Rows from block 5 of the discriminator, named by matrix and row number. Each number is 128 + 32 x the weight over its row's rms, rounded and kept within 0 to 255. All counts start at 0. Numbers have three digits each. After the name is the row's rms in percent of the matrix's.
# conv: 3x3 conv (discriminator.blocks.5.conv.weight, 256x128x3x3), inputs 26-38, a 3x3 kernel for each
conv.49 086:095134148099130125091103109110094092086119120100150113174130100138135144136164123125087179133186157120096141167127070168142177126148172225138107145091162166103108115137116084153077142117154127148112100156198122124099069159097053093112148127140125092136096082160064147097108127106129104131124112164130155166208112180145101166114083123116096143159163129
conv.50 115:135146171120148148149117161099129140069119133101131121110137077060085049186168111083220116147147069189152062133137144139132126096159130118147111131132102085148134059083123073090146143091116156075113160088048102178104153151120113129123114113168142189115143158137170144123157115149107129135181131175100169133139174155147099208071105156130128116104108107
conv.51 091:070122121155103086159103169160135115185187117132120106137143169113150125092057167094169172142132108128166189068093086110066105104120116177163080072168138140113116137157127123202131147116118084182110097113143129117099195140086179190108142162157124064130116117071164169139176133097113137068116111128180138102100116107143133136127176133155124054134084124
conv.52 104:093139186079062103134129139105135119139099125116114165115088097119125118148082143148132105138116099137121112142127154148147159177131154106092166167143201079112172143193171172167084117143178096098121073136140112132136168109120133115116098161107153143149145179122114158080138151140132101048108148141129096120108099111086102091171085145148077173150161172
conv.53 116:137102109121092111109161108147168156159181151168177145154096133214182135128133106142165086179113090203123135109115063209138163107145165148119122095119195119132219159102107148168110178151109127149090183097143137113140180106184124171136115188187200167025122100061153097125118170196148140190131171108109100037180109107126125122123147101079073105084130148
conv.54 097:055162110082130150100112135133163081164134088138144187140113123111134116086086119089205100131144083132107171159135097180158131101184164125088084107169111071184171060122125085091178193124123141168155151165119066128112115182181149145144065059120210103130151143111096120169185118156167121085125096122044151147113107113116116116126104078142128138077164209
conv.55 101:149218131090180103137137140130125101195130070136135123099141100110172143112117117129193188126121145120110164147117122103130124135122143096198130137108137103169141087084099119183149111086139099133106152104127125131091169117091158098118149134100157071169134118141144086162109146090104103186161079130137098087097098132101101124117121160127101139152119168
conv.56 104:165136121118123148059134105125141155120157180106088194149154109161217105084141113058137144145134087127111082092098094097095108120156181114151132082149035147085114128090142155101164120106168139124123126152183066134137150169069149098151086065191107139156149143127108122112145177163174128105076149089198145149102130165112115173150128144115109182083134120
conv.57 100:161166104179146126155113139171107092118117102097059094121102153132123119118129104110112134155153158114188045098099161108079127081162122164164146076097178128155086133167133160118192105124099146102162096176097173151162122163123082080153149153102114076109100150128137119091158128175123159086140075098126129076126152145084122147123075162093129255147109209
conv.58 096:105116096115169125109188155095117091143112141123118082148154159151123248063114157122155076147095124169153130095105089152169096145156129098135146181141172151151179137177106105060083146099060095114186103050205138123070160152095156114083114133170148092181159116121165116198170093158213148189126122155090121238111078186120087145096150119066094079115113125
conv.59 102:118213191199093142157079099170105187153211092135121154142119078120153154130143159140144139124093099124120049128146168134142114104156158153120091124092098053105102132099159097112131111139091070152085134133073103118150209101176097138123106164100164082104126145096146115082152077120131138102115090158220175156129161101118160135118190152144069106156184140
conv.60 086:114183148098146092127070099156156118147137094141101114077106097117131156107113132179103112169147160129199079181156098170203133147201156148109119166168120127152112196099153126133124098104092111121130066122135142109109089085093107096133145128148109128110114148094093118093136131135212137098197121150137118145088077080111158108097131145139205154144163170
conv.61 098:097131128085094112117116131150130107073138124095070112118118123138114116143080093144108091130152136134079074170214134150174046160150056140183118019169202110101145156137175172164183154151109103188180145141175117113116122168108032156123143117129171171158146087113116103159137095110155146120100104155097097164084117106061127130190153158121191079081119107
conv.62 087:159073156165117179115085083148073175120056089085091114112107098141175128129091081145106082122137142111162135113119134154086167156144126116117108107113160102128118182125096141135111105066092115113122157153146205098101121121138044133120121125112149134131119138095074087151141162158176085123128110116152143137129119151047057117115109132097079147085143089
conv.63 113:111108188195140127160101171140163133125089086125142152115153053110113096103136116117147119168142126156192086160146125097099171089133109061152141094104136052178122163165094191150127196131153157132159167140169132162182148123126067180075120142205120092146149128112098059155133119127127098057161107118137131052148170120160121069130141129146136159161120103
conv.64 096:143127109166111178136130230147144119116091120136093108157125093123112159130131110144079143131049152156118170186138145152184153126099191123125155126152125116152141152155081159179125080136152150144136153147172055116124153133145133078142135114105119161177131160150140173093089188122081140101155116216126140164064066095090091107109173163074131109143149112
conv.65 107:105122087085174172138145148087129139142118148100169144122105134106114182121103161156149157144100175125094177101121121129129067144141118103094147173104096149083182129185135146167098136113097069119154128190110070105104094100137151161104096086123150114104159120113096189171059126137121114132133110118124160116102185098164137170165140075097138133080146154
conv.66 095:123131109091188096118184089147112155107120147165145111080137129131161071178149153095113100099121205159108158117129094138122100092055128104148105175170195131153163119129114151163149171165161111145089176114159210189141128139143183113157123171168137120147149123072169120162114134115138126119180114128111123121175133116132143083132133103074136129086147164
conv.67 086:147128142138120167081131125122121182128105111070137120119114131107051149124206164132155130140173123106150147115130110090147156146117139091149129164141134108160143112167169082147129084166144139123099116140116122101063170163120177137167072134153094155135078051133087088129120137110087114105114155136100105095088128119153147158138165050165131153172086137
conv.68 102:151107103092097127138109161140131088121121160180111129139062182131133151131101108172107133097168127128105173133136127099175107156174081142112105104127043123178120094044149126121089154172108069144122120065194141110143115145171096068173107205136122116078117162070110157058127123101059095159128127040146127122087132116180171117127167088172123071086112151
conv.69 093:159170092183060144148052143120120186169166138129103147117133131090136096141090098096117136172120088080190151182114119180111192070073126142135158126127111126170115124124100089060076112135131180083107099084157125147139175171139150136163118081104113118153175122197088122154167145106156146137154193120124106155100153085099155103080103203095147138193125101
conv.70 085:114123093139143093091128104109147095145136101147160101037225113126125131130080148190096117127083132131149084169112117121192157167146124124142135093130127119138142117117141169171112171104093129149150107142119103121105133143118130144136130073111175124091124129132135116107069120145119076089183182126138090172089157103109114116120148119111107122128156134
conv.71 112:173133106185101092108126108071082081165153116137131141126129102163136074096067164137091096094093151081096140146207093168129176118093085141171193116063154106126175149135111164170097114171108101140142105149087136163134132097154148122075076137141052135097099099136139105150145138100170094126151177134110104070128090133150106094128149111152194157136162129
conv.72 112:099177134129185150066145101146144134152142120113094100128101132160111143160183123138077138112120103143124129184136121109141125161156150098114164121195118123158188098130107120096119123134083096067115089092135120105088118102143144129132092120149127176143137199117155114162117093118122066118150137176137099165124155124141187160089124128117097179169101081
conv.73 098:141161098135103109181144138140120169118095162110112171153150201142128147177122130161133149138101098143074108113147126138163149114105170183142152169076164119116169138145158182116172120136120115134130040090163087125120158064169109161112111106151074165113162130101098122195115139098212078142101122132187138095136111135115110117150180159084143147113140131
conv.74 099:052122138130131135135131129106132095087071154171145087183124181103104133194161097141167137114147123103118142089129127087096185086101153174158157153165177123114096197125137148094085141169115124138142146080096123103173131099120135159110082175099097153114133152106128120140109104139172092126124121142146097094091066077117132066147121106121127094177120117
conv.75 092:070108136125126146207091116131143112128113104149122122101135116077119168134115124200117106143133135072125110148114101184192098134124156136115095135149171147160109130126128202104100121080106125135126200097143118101124113103187165155136125137138081135120127114117097138095142121136180113169055119124124169165146098065161101101100123163084136139152149126
conv.76 112:176125153139154135135125113138197125152131090087108126144111127244136115097082153092087130227142158087081112103102092122115143108121112112116097114091076151099099114130132128141144093149178135135118192166220149154071131074118131131158100132151103105148153115137112107057119116131086089075074130068175144186172159162188148130153128111093134105063173103
conv.77 087:142154164115155167177183182046123124101113114141132125160100104178169183094137085142145133178122147154147123120171155114142116119081097081118116113046075130051113121160119120148255101105130106115128134156128122149114073135124195082107139160144096196152168103126105092140143118056140082193131070120168165126166114114132114158198125126160116114103086105
conv.78 095:133137085135128122133164125126165101095056174161172066132124156128116136166168083098111097129121137138103124113091172110185148100154185117157167165085151141104156118156129127116159103130130162127171143081125161144079076101168129123136077109229192128099126112103150166202182113084166123091147137110125076091147123163096113128040146173159116151074154137
conv.79 091:106113144129113123142087079148152163157169159106121177188134168156153100129151125175097077154108129135193100105137118069125139119174135151101110092097110113127141076138189104117113119102083166129137132080163113127102160136142179142161172154182157070133130117141155073149169152134159159163160168128133178112108100108133041127119121139092142148056105160
conv.80 109:102155154150149029097156058100095159166053144132138139131151136142164123092092151168135145094120067157130165127131128149129130065091106151135096131117105102085105188105111120103092147185108091088113098094110153209137107155152085053157135124161096111123134085104109150150131150211033079122075170036136153158186115098145155063120180166176084125140154110
conv.81 108:174130136127116139081197157118170126138137112121156113132092112142096136128110119161121165065140121108167102140166140101090095186080152141111100094107133131143183132149115117099178095160115148162174138114092087068131160166104128171144122236123063137130135066117131152115097155141103114126091076125170165129188153192155116082099130139161075140169140116
conv.82 107:137141099102142136132117159137124118103137176092149062133136146152119231152136162143093150159125101115084185095121094100145149088160129094104177108102124109147186144119199114137158154117083099146151128152115158185122133179176111102099132150153101174113085118134071125149157142136097133065142169123138108102083121111137111132112122124142064116074137127
conv.83 094:111106152122166123108129143128146149204160131119158140149121161142108150080158157142083106082084091140035085107134100111120113117114128107071110143076175117126161116196129119125097073092174101117152122151134123097119142071121111094112115125178088110114137102193139133168118119104115091101074103188100096104092094138143076132092109117146169194218130152
conv.84 120:076157118147181161171154161176145111149080174136154100154145131156141110185154163132129044122169085118124081123097128159067008096164134154152134103134157084088100156090195137087105132099060087122139010111116146178122096157150122047115170120115198129154157056134133131132134164178084145086179157113100131172092189117083147112169167165196142140102119119
conv.85 102:104085113114127097164109146143182111159198164125136110168127094125105044078086137139111161097121158133109092108128108115115094126118112112110153143196091144151076144087145167154082113131169166116119113178127096078099168144130148172095118104126117162112125117151102095142121167149143105164112137152151179112084126094195125091158137130127095145136057195
conv.86 107:071126090156137119131155141121092120146172124113149115086118115136147190142129120163163117139156079150121107173121097137116127122112160109171160114105145135181111105127119099137046198102094135113111155125103104134157131165141100107122118101100110153122149213118092141135123145142114073110140109096102134111099147143163057117101120096202106155115166048
conv.87 090:127163169124107152152076145082104145138185107124117115104171072132117127141127162124110090178136096135147098139210125138074144127088130142157109137093136096108121163141121122121066093109151124172156135215159131161131115150082059131109137047115145123130030138132100203138156153146087073157121154110105146091132138103145162116171059086127132152151218102
conv.88 107:094069107131142134136139148118130066162131120148179137109087134106062069107189078163176085118167146170116115123150160160103083164115092217155123162109150146112090149137149116101132116089111150100102122181123149177094098132163117134154135155154081186130152201177127214202082123143099170151076110109161132059126109127131135131144103135079113072162132079
conv.89 093:139118184160177136152163087125127132102083121101057102109141093151141146133152090172142153144110139094110087147131142136181092126139145142069158166085151110133157170146128112118152117105162118097127125080116150117139196121119134105144142121173086101094141112094097121109121144116135116068099109172070145144130146147121106132142092104138159104122190197
conv.90 094:074100130108078114114117099167105120150167146162153111088144064171178150127198102060132160100114148073156083088133119140153095149133126124157089110102147119136139120137113066095125140115152198105135123156111153139143094172105129092142087055126153113105077103161120199171147109176140105138167119103097091100155112156121139100092106140118053119144049116
conv.91 095:100061126130094118145108122136137147184190136101147061101152118152119108133145149150157131202105151122180158160142100111182136091119144065120152118142082150197142108151127128171100119152139179136169111163117128069108136153076107143126112092093042127123068138189094042146110160127094112152152154144130119097154112108158178079119123134113060118130099184
conv.92 096:098164146107120078112129158147167066114217164142176100144098141135212090104113127112087073112193139131091130119140188134098161086138076118097127090107199119140055143104157152068123096086122108135111116152164116067143168162139081107193186162118124150080074107099141103119153127150110162156105120108139111115144099144152155138156128126140090105078195148
conv.93 097:144129107238069122156148127105127152083082154150097136133130090150109064121123111113152084105148117146169135137122143154142157172120160193118120085124100122188089147106209128163114113102118135117084111025077121056104058143138168153134144140108149079143160052119133132097109122097151179129110156108113163130149113113093136096111107102144123110099140105
conv.94 086:166133133182097141184150121148112136215112131120149115169145121163116146130096159127171120109164091142091151097152183159114109136122158112107072128126121067061105102112135139184155147148145147118127139103099154177162084111105158057116144117093161186129142152152056040198088110194198104126154141079113145149112121115146116131178094117146148155139107090
conv.95 109:130139182108073143127111131064084106101183098126113057135057104121104150121110147107124094146099156087063155152155100179095142149152124146130077085174107047094109153137172117118149099143115149136147144092161097159106108155113095111155156196087121191161152183116150165111143068118117053116141184116093151130109088061147148091142197156236096092132143156
conv.96 086:115141185118139143107127105152152125084167170107106120108058143131089148175054110138156128096137080180116144103144123086111124155107110166144090138110099100162127078144124104174104071119127110100141096126109183061133146120103116114115169115114134139115056064109079094170163136144159159084128144200108121103136130166098212157102155169161180103150179107
conv.97 106:135176107088070132155112133100096142147182144097127106083143134133164145096082141102113110127114112129130110093088151132191114145075114091120116134146079115190124129171185123096119096079119093100138071068107138163175087103185135165176176204129176092170102134158132089090095135089140118155146174130138185147145108156130100109097122113126167053175053139
conv.98 087:185119086154043153127148110148173117188172157120154062102106145099148137128129161091141091145097069108167121121189156129179140109107159091157082072164089071176140116162117121113126141164135155090165179163115083105128125175162061135191114124102068125152128165156125206192189105112160151089124127110111096118127126108114128160162111126161147072125170123
conv.99 095:141085180160086088124069105067105131123136175091129170105080112103141097107058102092103167095087126168166149132137138170159155161128117185130123158128082092117078125150092131095088094110141114101151091154134160132171145165181125153114114135152134146082116182111229063076087073103084159104137143129090141101136083136199170176150059080065116095129136098
conv.100 096:146173160194156187147120097119148128162133108146124142095161154077132182160156127132065056076108121131111138103172152187094143167119113112150166118149165107120115102083148114171110112090123110133148095129168095115132150208175174156059111144121125166078175111107078049110138081067117139197136160149145164164112130095125165186096091146152106114180107166
conv.101 095:166154141146113101069079133103107132151144116136142140066163115167100143098072124133158125149134142120158150130156165079113138130063069151100117111121108140122105182072100184171191135173120154098150163137145120139102117099114107111153117130151171164133195136105123127125077138126110082081155170172122132113129143103116074103115134055117138098129134129
conv.102 104:159094147149046131124093115158119120147114129108169149131142129112109127098098178136145149117111121126126124139089100088112102115113097093152077122204187099158132149109158157118087132129134169157114096159143129178113110113141080174165114153149118103138093147117107131111120091143139102247077074167108159182101189138088185108146112130108144110122107138
conv.103 089:143119125126155151153211199089136179111195128114132103104069145132124117080111162091115108100115134153158130147141100114172121167129145115154136151176129122156078170168153149065081145090185126103144138113069148155158103087119161103113098131121127203189140120069129093079114100156123151165091142124126089131167167139135163174134134161102127160092065146
conv.104 100:135079103131160070169138094141111173162126126131131140166158179187177144156120137157132101148068152061135106093131106127110114116132157118075100113167142123089141140088111148139064120125087155170116107160147142134162103138125147093136114140125059101112090111105124053151094100133107145131168136103091124124086163147088129155196190116149160162058140188
conv.105 119:122101100066123168108095144138127138146115077099102083094122120107133123057107139092137179185110194141115127104144141104118141114135127122134139136110089144147131142112090180195115109099079123168091191180173119135120114098061101136166108134111102139161118146121142142203149135121104078138161099118137220205089162113104091145181161113215113166136135142
conv.106 082:160149106068141127140091101117109181110131170095139108092081088117090204128087118097149120135099185166157129106208177163236217143085134053110160157096163145132073153199115146133112104093106078119152119086099096147092072150145093058135131135181182101067144109081120123145153155062113122168154150127146167089112112159077142123081136133149104125168094129
conv.107 106:133150111093112117130108188131085149138085082102107099091121094126129136123060092157138175126179189098196120107075151173159145139202138045144168092144168111181113157151049212180163193114105165145089175128139077109149112150141102136140051109201149074142130136181090139121102102109134148103116092149093089121114136063064119120112082090132116065136067045
conv.108 115:154087166126095104100110150109091126115143149148128127182179169144120127101123131157101053161100161086147182073116108156157096111103123122148098203129223180112096134142119121096067182058138103143111098127099165147105094136126138111084092140111096133093079208140130129135141091166130155167143149192140165088141107084159113105178129107245088093123136148
conv.109 105:159117162133144169115103123115105131112113068152162099157131138187134154158133123143125124160059122117128089138077113123108077197144112112128148073103147121093087171100160124096165101150154092118097151133144108102085062109165119160107170134121113197095140138068111095109105141124114129098153140182142154155133145110126128071088089145075170082151159073
conv.110 107:097139163082092101093119124169105065174170127146144132136142148122112130112160139076110086151149154168146058130149115145177123112167114130145113105217186127135076100134121128063135106150116148140109159098121142126114114132143110144151099050116130106166075108181132174233121149136164132167155105082077111139091137162130118121123151135095096188060141129
conv.111 099:103120118181139163170133105159100117131194087101144082103119127105085138153113173119069140174152087178138081187217152142142126040143141124133114127137132156120058154166075126138141099167159084089177161118107193131091166101126143153147148122160135160194113136104114151156201151099175145124149138144070114178155079092154112134129113092078147154147126155
conv.112 109:077124124120116140147152149154154108079106139101109134183162099152111191068178088139137153106092145126155072133134151173126131129093131081140189147167153126139097156127122083082107172117127175131130158193136089138162160145134210169125081075102130135104170112087137151124107209119168138215079075132092128085126117162100140098148100156121138121118102144
conv.113 109:134135100152119117152077108093137133168151116093144145152113120141129167107121068080144169067136072127083107140065116105158133123145136117104137116093155107106125165121183109167112134143123175115012112104157163162113114122089123115094115155095148045112142155156131200116148145075184073137137114116151139144134163165070124136191240087165112123185133087
conv.114 091:120139080065073094113094117142100136183120141098156140203205142098097164070112141155110133142174138165175108175125108125174136105153119152089179177148113142144169144159126085121148161110096114124135082078102087086107121071154137133159128121141157140083138124138103127177125152148143157152117105131107128117145151103144141154116125108094083116081094083
conv.115 082:126070058084160126178209064132113143137063130083094163127126109105117181115069067142060124089148137137117146136183125118191177106104151140058129173114172114095115148140155148115129119097084167091147115063085128039101168106147086070086137083120148167078127139126058076123111190141139110152130118108129099137161111086147096130115146138154126113052151138
conv.116 112:170124080110130129116130070141123103080088135131104221051092105153085094152142114098087117081104088100046139149148148167203156184155195084173144138167170164129095114122096192096139179131186173106152160123185158158102140079124112085126064112155109169100155093122156170114131132134085149140053156146158129119108126129115123123178168159162054192059082124
conv.117 099:109166096192109122170112131081110111099141174102123138129126092120077110173108134111180105159178083124208090162150134155124137152130130140177110086120106113124143129186127126132151121121130124109136147095130131118157144184095168142150098140151160119070123134117141098133112170129124142037126147098128121189137144120134114115127112072097105070084128150
conv.118 103:103190147092189134188150140117163154098104101101160095137103183144084173126128089195166156145153087097113126129078060150117118057089141111156080134195104132162153061119100102094067151128098102078121102147124097116109143113099162123167086139168108132145137122178112111123151164163108102121107114112166113138202113095121081131145138110122162095106111157
conv.119 092:172170123201151188098164125132133115119167101121144110122048125065092205141124161180079117103096157101067137101111104150095152142142107161051129169095139101102155094110174060178133124063122156197148156139149151056148115137124128170129129136168158098107104122162114117112086162117120088111124095093094098136125138099126134153137067110152164126103136139
conv.120 120:166152130084096168092110096180077094153132124098098143126129141191138175177114095121145157088139113139087141153099151166147108110063148141125166140105104133169160044094130166134163137121137070125114157116130195122168202089123227113152126117182110110141121128151153068168133137098128183116211097149125155157053111099118154130086177129099145066032088132
conv.121 102:083157097111183138138158114117087103122114161141073093110115149198144172055177093113083125129157118151081192115094139068138166097102177155134098132132158077100167074094113087113118102098174135104167133110099115147125222146144178152143105183138089135169110153112170145118049143174132112078119110065096135140142111112120123139110134053177146116129176126
conv.122 094:187161149160141085121129120099139148140172172104089079133096168068141165118090124182143134172214152191101157100134111086125113150154152139132158119199065099157124113125093129136164178145111163159124116102104175108057107120139119083138131160082156134128062157199146100115114188106142133169097090116119121115090132198179168116121124151111122101086150140
conv.123 101:180076141144108166109125127127128087116141103091122111129131110084120204084161079151149130146072147149105155134063130103115158143186098094104111109166120161117179110150151192122194172142103164159145112166128124142150095156100145105111131144099096123145163128104198106162132182142132123138119168151116127189147122092126068054152135140136081144124165141
conv.124 096:162169144184068098152069100169145125119125116114173100111086129113134119113142129198116100114109135147109143077144156157085197091200136120143141144084093089120121110216110101081111100088163114142096171160108124173056095170139105160178114090085140106179165113135126099128103163106158041117099096098114132113179178127116192058181138129109126141160158185
conv.125 097:081192140121150057069133086108107149150154085141154158122109169136134155158083138204115084123172156141187111100069142114150075175118121095167097136129113156196098183129095128144082135104142125061061150173123142126164075104184065079111146183151159128163108104116132109090105088132129175111132155163144083108092124115137151106126119094105215123068176108
conv.126 091:112203162147155161159179131122125118100076142085158132125178193101101132155120105088087092136159087137116155103135101117121106124152100165060120142055133102143125120096119106155136158158090151144142138168192125138149125142106089156146119092098118207138117173081144148107103143099107117130113111183151106137132100113112139121119105145098161090065090178
conv.127 098:106132136146157145103144149089145121130118135111093076135099195122119158147149171150094102035159157113163178197133112101117167083139143150162088130093108131095170118200127173174192102157186124099143159162101219132144132147147134067115119093100099174097107166141173116145070155124085141115143123166124110078165169112124106185187095109079194090124175128
conv.128 107:167106158177134128165190141119124128110100194139131187138099109171159070168159115082089150083174073142179140132117163112133170117130141145145112144104101151156153115094080033142162080145183092180148133132083149075119159101164122105131194051046165100121155133012104111095141118181143190073146140101151134106176139101102162141147108120080159131072132121
conv.129 094:171102065105167126128076148107132136127173111150072090099156153144109118133100152109150113161137157174115145102103121123117134104090080104178095050168122158135061143133125099214081126112137141132099146108170058151078124152151135150081097123141126031149056088159127156142147140122136150145142130051119138150086126163101168110102132130135139133094153125
conv.130 098:148071107127064151178168141090106121115195105158170149113121153159195159140125155127115103164147084121145074114172115033093116055117156111202152078075135166123168164105146155197095173145111129139104183129167132100168147111104109117128145131127185080095161086129141143112132188086169109147164176123056119118142129149107132118066140148176117077077111124
conv.131 109:122124102077139143100147147155101142135140151139132082101146135165151131112102132083134102112147144121140135164127182127161164071118136082138096091140154108157100084115091132077102115165179138108128111171115101155133157229085171146093190142118139108170087113118106084103149088103114137168146152127131078090115067129145147123156092129066115162172096164
conv.132 097:170137153129167118204149129147151130097102159126105126123111131149166112116129130139113090110034113108085168096153115144140161132159164200166159135138184097062142127122142151117116107127129097153087095113120106117162149101146091142124111126131112147141165148103106157140122160140118138090108109185137134115121123070121076178123128118172074088094159118
conv.133 086:082152096139119153144133117035075170123090120152130062101078129144131157177125120130093117089097117160155124138140086143105084120092115193191093143132183101113170079159171088135158107170139129104104170147132113108206100085134088079136137103112145158194170152148076139165145091098119097103138121129143164126174152113129130098181212091101136039083131106
conv.134 085:163161109102140114176119188131079152129153198155144088117105094129110115161085151086112155128150151161086113148148126134096163133116110141095217090144092109133121152158149145137158065093109125138100144110110140092076130082102075128109175118073123029166144072173148126141178161133148085148116125150113140129124123181147147161172119148154155159141104141
conv.135 086:111111163121133105158098072100152152117167143178130137183167118118065105119091088147143132125133128117102170170120119161124121153192153124164104166146163147163089094104166117169104139082179126126113111121125214108132116125151132110170144101144145171137175172103151099103117131113186220111114150129120158131106163150107125134102149091157130169091124102
conv.136 099:105091128064107102143063151132078126159074160108127132153083138113187099123175113158087081083092149137144163173130149152115100126087132094155167136195089108148108131114118191145111111094113118151157152161067121135141118176111134178088142136122154054133085179145127078130141099160160103057142174117145154077106163112149127145115149095117134116171136120
conv.137 093:153098087135098137132112104142197109077130171082144093121122171077045145109095123101124112130156154103106145176139154076215101143183201172114072147138132105086119121155111130077094118123132155144110062086121086081081158115166175137149182159105095104094088150152094157119133144109122096088095138088123118151200179131189139125142088062184138135126075118
conv.138 099:182196127134078095146136109144061102122142159128100114121108087115164126153086087097119170119142074145152110150086105062129137121106097146147150132086159154140121179165112147123142100061098172150106173120099114100070111136127125086172079172160138110128072183139146124134181130122095103107136110162114116072109140116140161116148090111134191118119069084
conv.139 091:163120123126101153154143149134148083113052111110107143142123103048132144102105114171144139164099164164108168131104164143176091121132073132160104195155158217095107140152119149150082115111124144082155116117158148109150089123084123076152140103094109133168179170095134183108170158105124156128126083184170145107166083143149153084149126165130126096122203108
conv.140 121:155117109128148088109145148145151123107163108112093101134146096134102180178113080138149143171136081158170089126111080135121152155152111118127151071143084045163109090099156178103109110089161103094091173064112131122154200125168148042183138121166170100175148069125132123106155129078125179163084123151177114170133126191136187121095125165090136160122192063
conv.141 111:113120068130121137122077151203107099148130167139116095115182110142096150138095155097113105147091137176150105195126123124103112128138116148145051100118063146139102150106188152088154135145150133189208102147088159202120178129124091115123094127167154151128113111048108139100082163106090157155089111119107096071127114117125153139099150125134118150187103150
conv.142 095:195128134145122133096074127144173143091120110118184150123145117145145109097136174120131126164092122164101152084088123080133109122148143086148103091140063133126122132114136159114093157097099111178181141063135110182125130149118148075144057110118139172165147109104162166121082053149132148055120151063107159122094120120144200211134186130094172145103186120
conv.143 114:106160079120087169124132126139190148072182136118070079161156136100165166105146128163181164123157141166126114145114147108152124071143128114113175158076134160142070147170135169172116191132097163187132055133160150150187120113074136109128082152129111126115120152145148182085115127157073136137066146131107138149095081162152126138120140114162121128121109187
conv.144 086:156104107121110174155139137198164144090134158182122136105142137113126116175133073137178145155191161068137133072143100144034125138109088111110087132123105116146171138100178131088181116140126091162126134145119145067144127114128109118181175199179077155120133155083138168108134100120099078168201093165107096129145170157106130176098128162125135073115056143
conv.145 098:063183161137168143102126112133197088140118098129084106099163173133191086120133166151047157147155152143140095159188084138122111192187125105191140130138129140079113092123102100165150139077139105106114111171118147064106102093100136084112200064081160109172130102136117144144164130153144117160164191122113142104094130093110136115055081096184045105155116137
conv.146 091:161101176133161086134169142112170151091082105166128163139089122094096087074090080099059147120076106138110152095129090108164144163120159182141098194095074136136104129118144132129114139087096114080144134102181098118111154204146144124072109105113145126162078116141175171107150194134176072145110133150113193154152119137108098082113153177132106152180136156
conv.147 105:104119125100095030115103050105141133095127102140153206174161157193057060157154135126125107137201198124103174097086154111158116153162104085160075083094147151077076179102057113071089174064106110126174108136182075049118171116147107139174177135162117120072096084149155176132146065092175131112153154128116076130157153146103096125109132098094179112098198115
conv.148 102:093045171132133072145130108130136134131124112101096175119149131128195102128111105184195097154143175106141119109122111156107150156123180152098077205191130119180141152133100118092121121190091106142121139136163118133124092125102042151111113080153122087112140122134152117128119094158091086107127149055129168106142165129194159120121150162180114125173124164
conv.149 114:162157165129131142100168172131145130120107062122089139186179225119151096093172141139179119155125152108133137096067107070072067164076120150114118149110133143146109126074104111058144116099090127148134129163172122152080096102135117138179168203123219131093189128086162100063062107070137120126108112103179139163116132089159107104128111168163117054165078122
conv.150 094:134078126067096128123107120089098144099130118165160110165142164151101144099095156143130151073021136117168146109134188137149148169141140079140115091125177089082151053109170117119178162152085101178172208167129123155112117134126153140108147146096114104105140147142155064149136133136096142094151144109162143088098125083134100156141121104111073076137096088
conv.151 115:144099165088153132075109131129155110162142138141072145120033107175103127121169085169198055175125130178106163124122119153092166171106194131166156181133158118090179170181115117132109188119135086160145164124148121139127172189106105107112092069160127197096122135078127101054104062172107109171100094166173107171182133087118129149146118113060124096119107100
conv.152 086:091161146125056159178152141135196191088117159120133135086187093102149124142114171122155143136154099073111083097168116122158127118136157140135116134136142139067132134075161125139130090138146089140113108131087143064137122176134155074157134135165105120191084145140148124080079135080177134102095125143117160113110164115104115176084166136124086125141057158
conv.153 100:071147155148171131180136094163156112136091124094164097107099159095121116127078110129111120164100151150101090161084121127147154166146133105134092133171137170115081076091119133140122151143129132154069098097149140083116175122183109121141127144111147116137115069117105115161153144081106148108103078128145112091140116080133166110073190097094200104152066113
conv.154 114:169124161111155147130110074127079150156068085094122152129127178107108151133129195101107156141151148123039121080122176107103083115100096156148110144092169175117151100077139144144180104083176090106117152142143140118084135087124134076130112086153166119152180087195140136185177150167146147127122100145130151108080097098120137127114161114153114102124150116
conv.155 097:194145149177111069125159149168116185163113085147131123151210136149110159126101105135158120155182114094130122106063112073125134117151124127111093123080114174082158152088171093128116136138130102133132146159072213061089084087158150152046111171169165105170126114105135125142151122124154171183089110129109159165157112173151146125185102095095128134153133173
conv.156 106:182107162165151152118135135103125136145116157122110077180100082118119138165140086165122114181182037207124123202201118095125070084064095116146142058137151132075111115147175153164116095078072134120126148080130141152143183155114127112149100190178066081128087124139106192102168123125148145137126125090123097119126112174184130129089129099165141074118244094
conv.157 094:158157124112091114142110135119201129099049148146159162103096119142146097128083129131128058177073116129079117111149123163183147133111167104126119173161116133167164120166102103154173143153086114089161158083108027076119086128142166117147122129149184070127161120110162087133128197150088138164132157129146120115086083159117139108188182085081141127137155113
conv.158 099:112133110071160090092124108043112141124114100132145113088110102175160130125099132104181099108188174094139115088060138210115145138112127111151183168163136136119123159100167160143159159172130129126081202066122148156076100083102095125166128158138160174108172163109074125148156119099143121095102152138097136107105092078089126171132181140151126097090145093
conv.159 096:126070071160139122127110086123130121097134134149150097096104117103198106156233140151163130159129131132073120117167172101091162087094130083181128111108133126106124112175141137178130111151135148195142137103123118128141126119198101122116140139142098122192159154092093175155087123095149083093130155149148169140080138089075118154137086120124114150116084122
conv.160 100:144109127110132100115109055118113156118076126135111124088115147125162141095136130112087129097167200145160169096130138133145110124100180142148127147123178085093111140115087142097146145092170142098140116100127111164113112148084090098116147114139168160094171142189193089184098156158159067116095183138123094138085183155099145176104158122114155105063086096
conv.161 110:118140064157182135111163192131062095128127143090151083156099141102049116099137120135145133110106090155116062094107180085167140154115124185094119151156089140109094108121085114050190146143124149121108106111125163119124109124135117149150089077141197075166122085172130151076129189088078091162176128150128170143105176137140125056190142130191153087180069089
conv.162 101:085164137127126143185145141124167150105087162107040148158047105167073084067180092113155134173113099085132095055179173092138127144087101131118120129131116149121138135129191139077098143131110129089129087151129197137135129114152138106145055159162059153071120095067149148043172085123133079090124084114191103104099192105134094177162162091156089147156128126
conv.163 095:165108094095080184131126136124113147134126134124118130110181117135122139137158167079206104077163144131078114124199167191142128136119159114120103192118138156055120149129118102176100151174130099122135143141119125145160125171115127160072152185086100137193120083136082154114137123102132034097151172150118100110190122084152116139165088170137127150151142159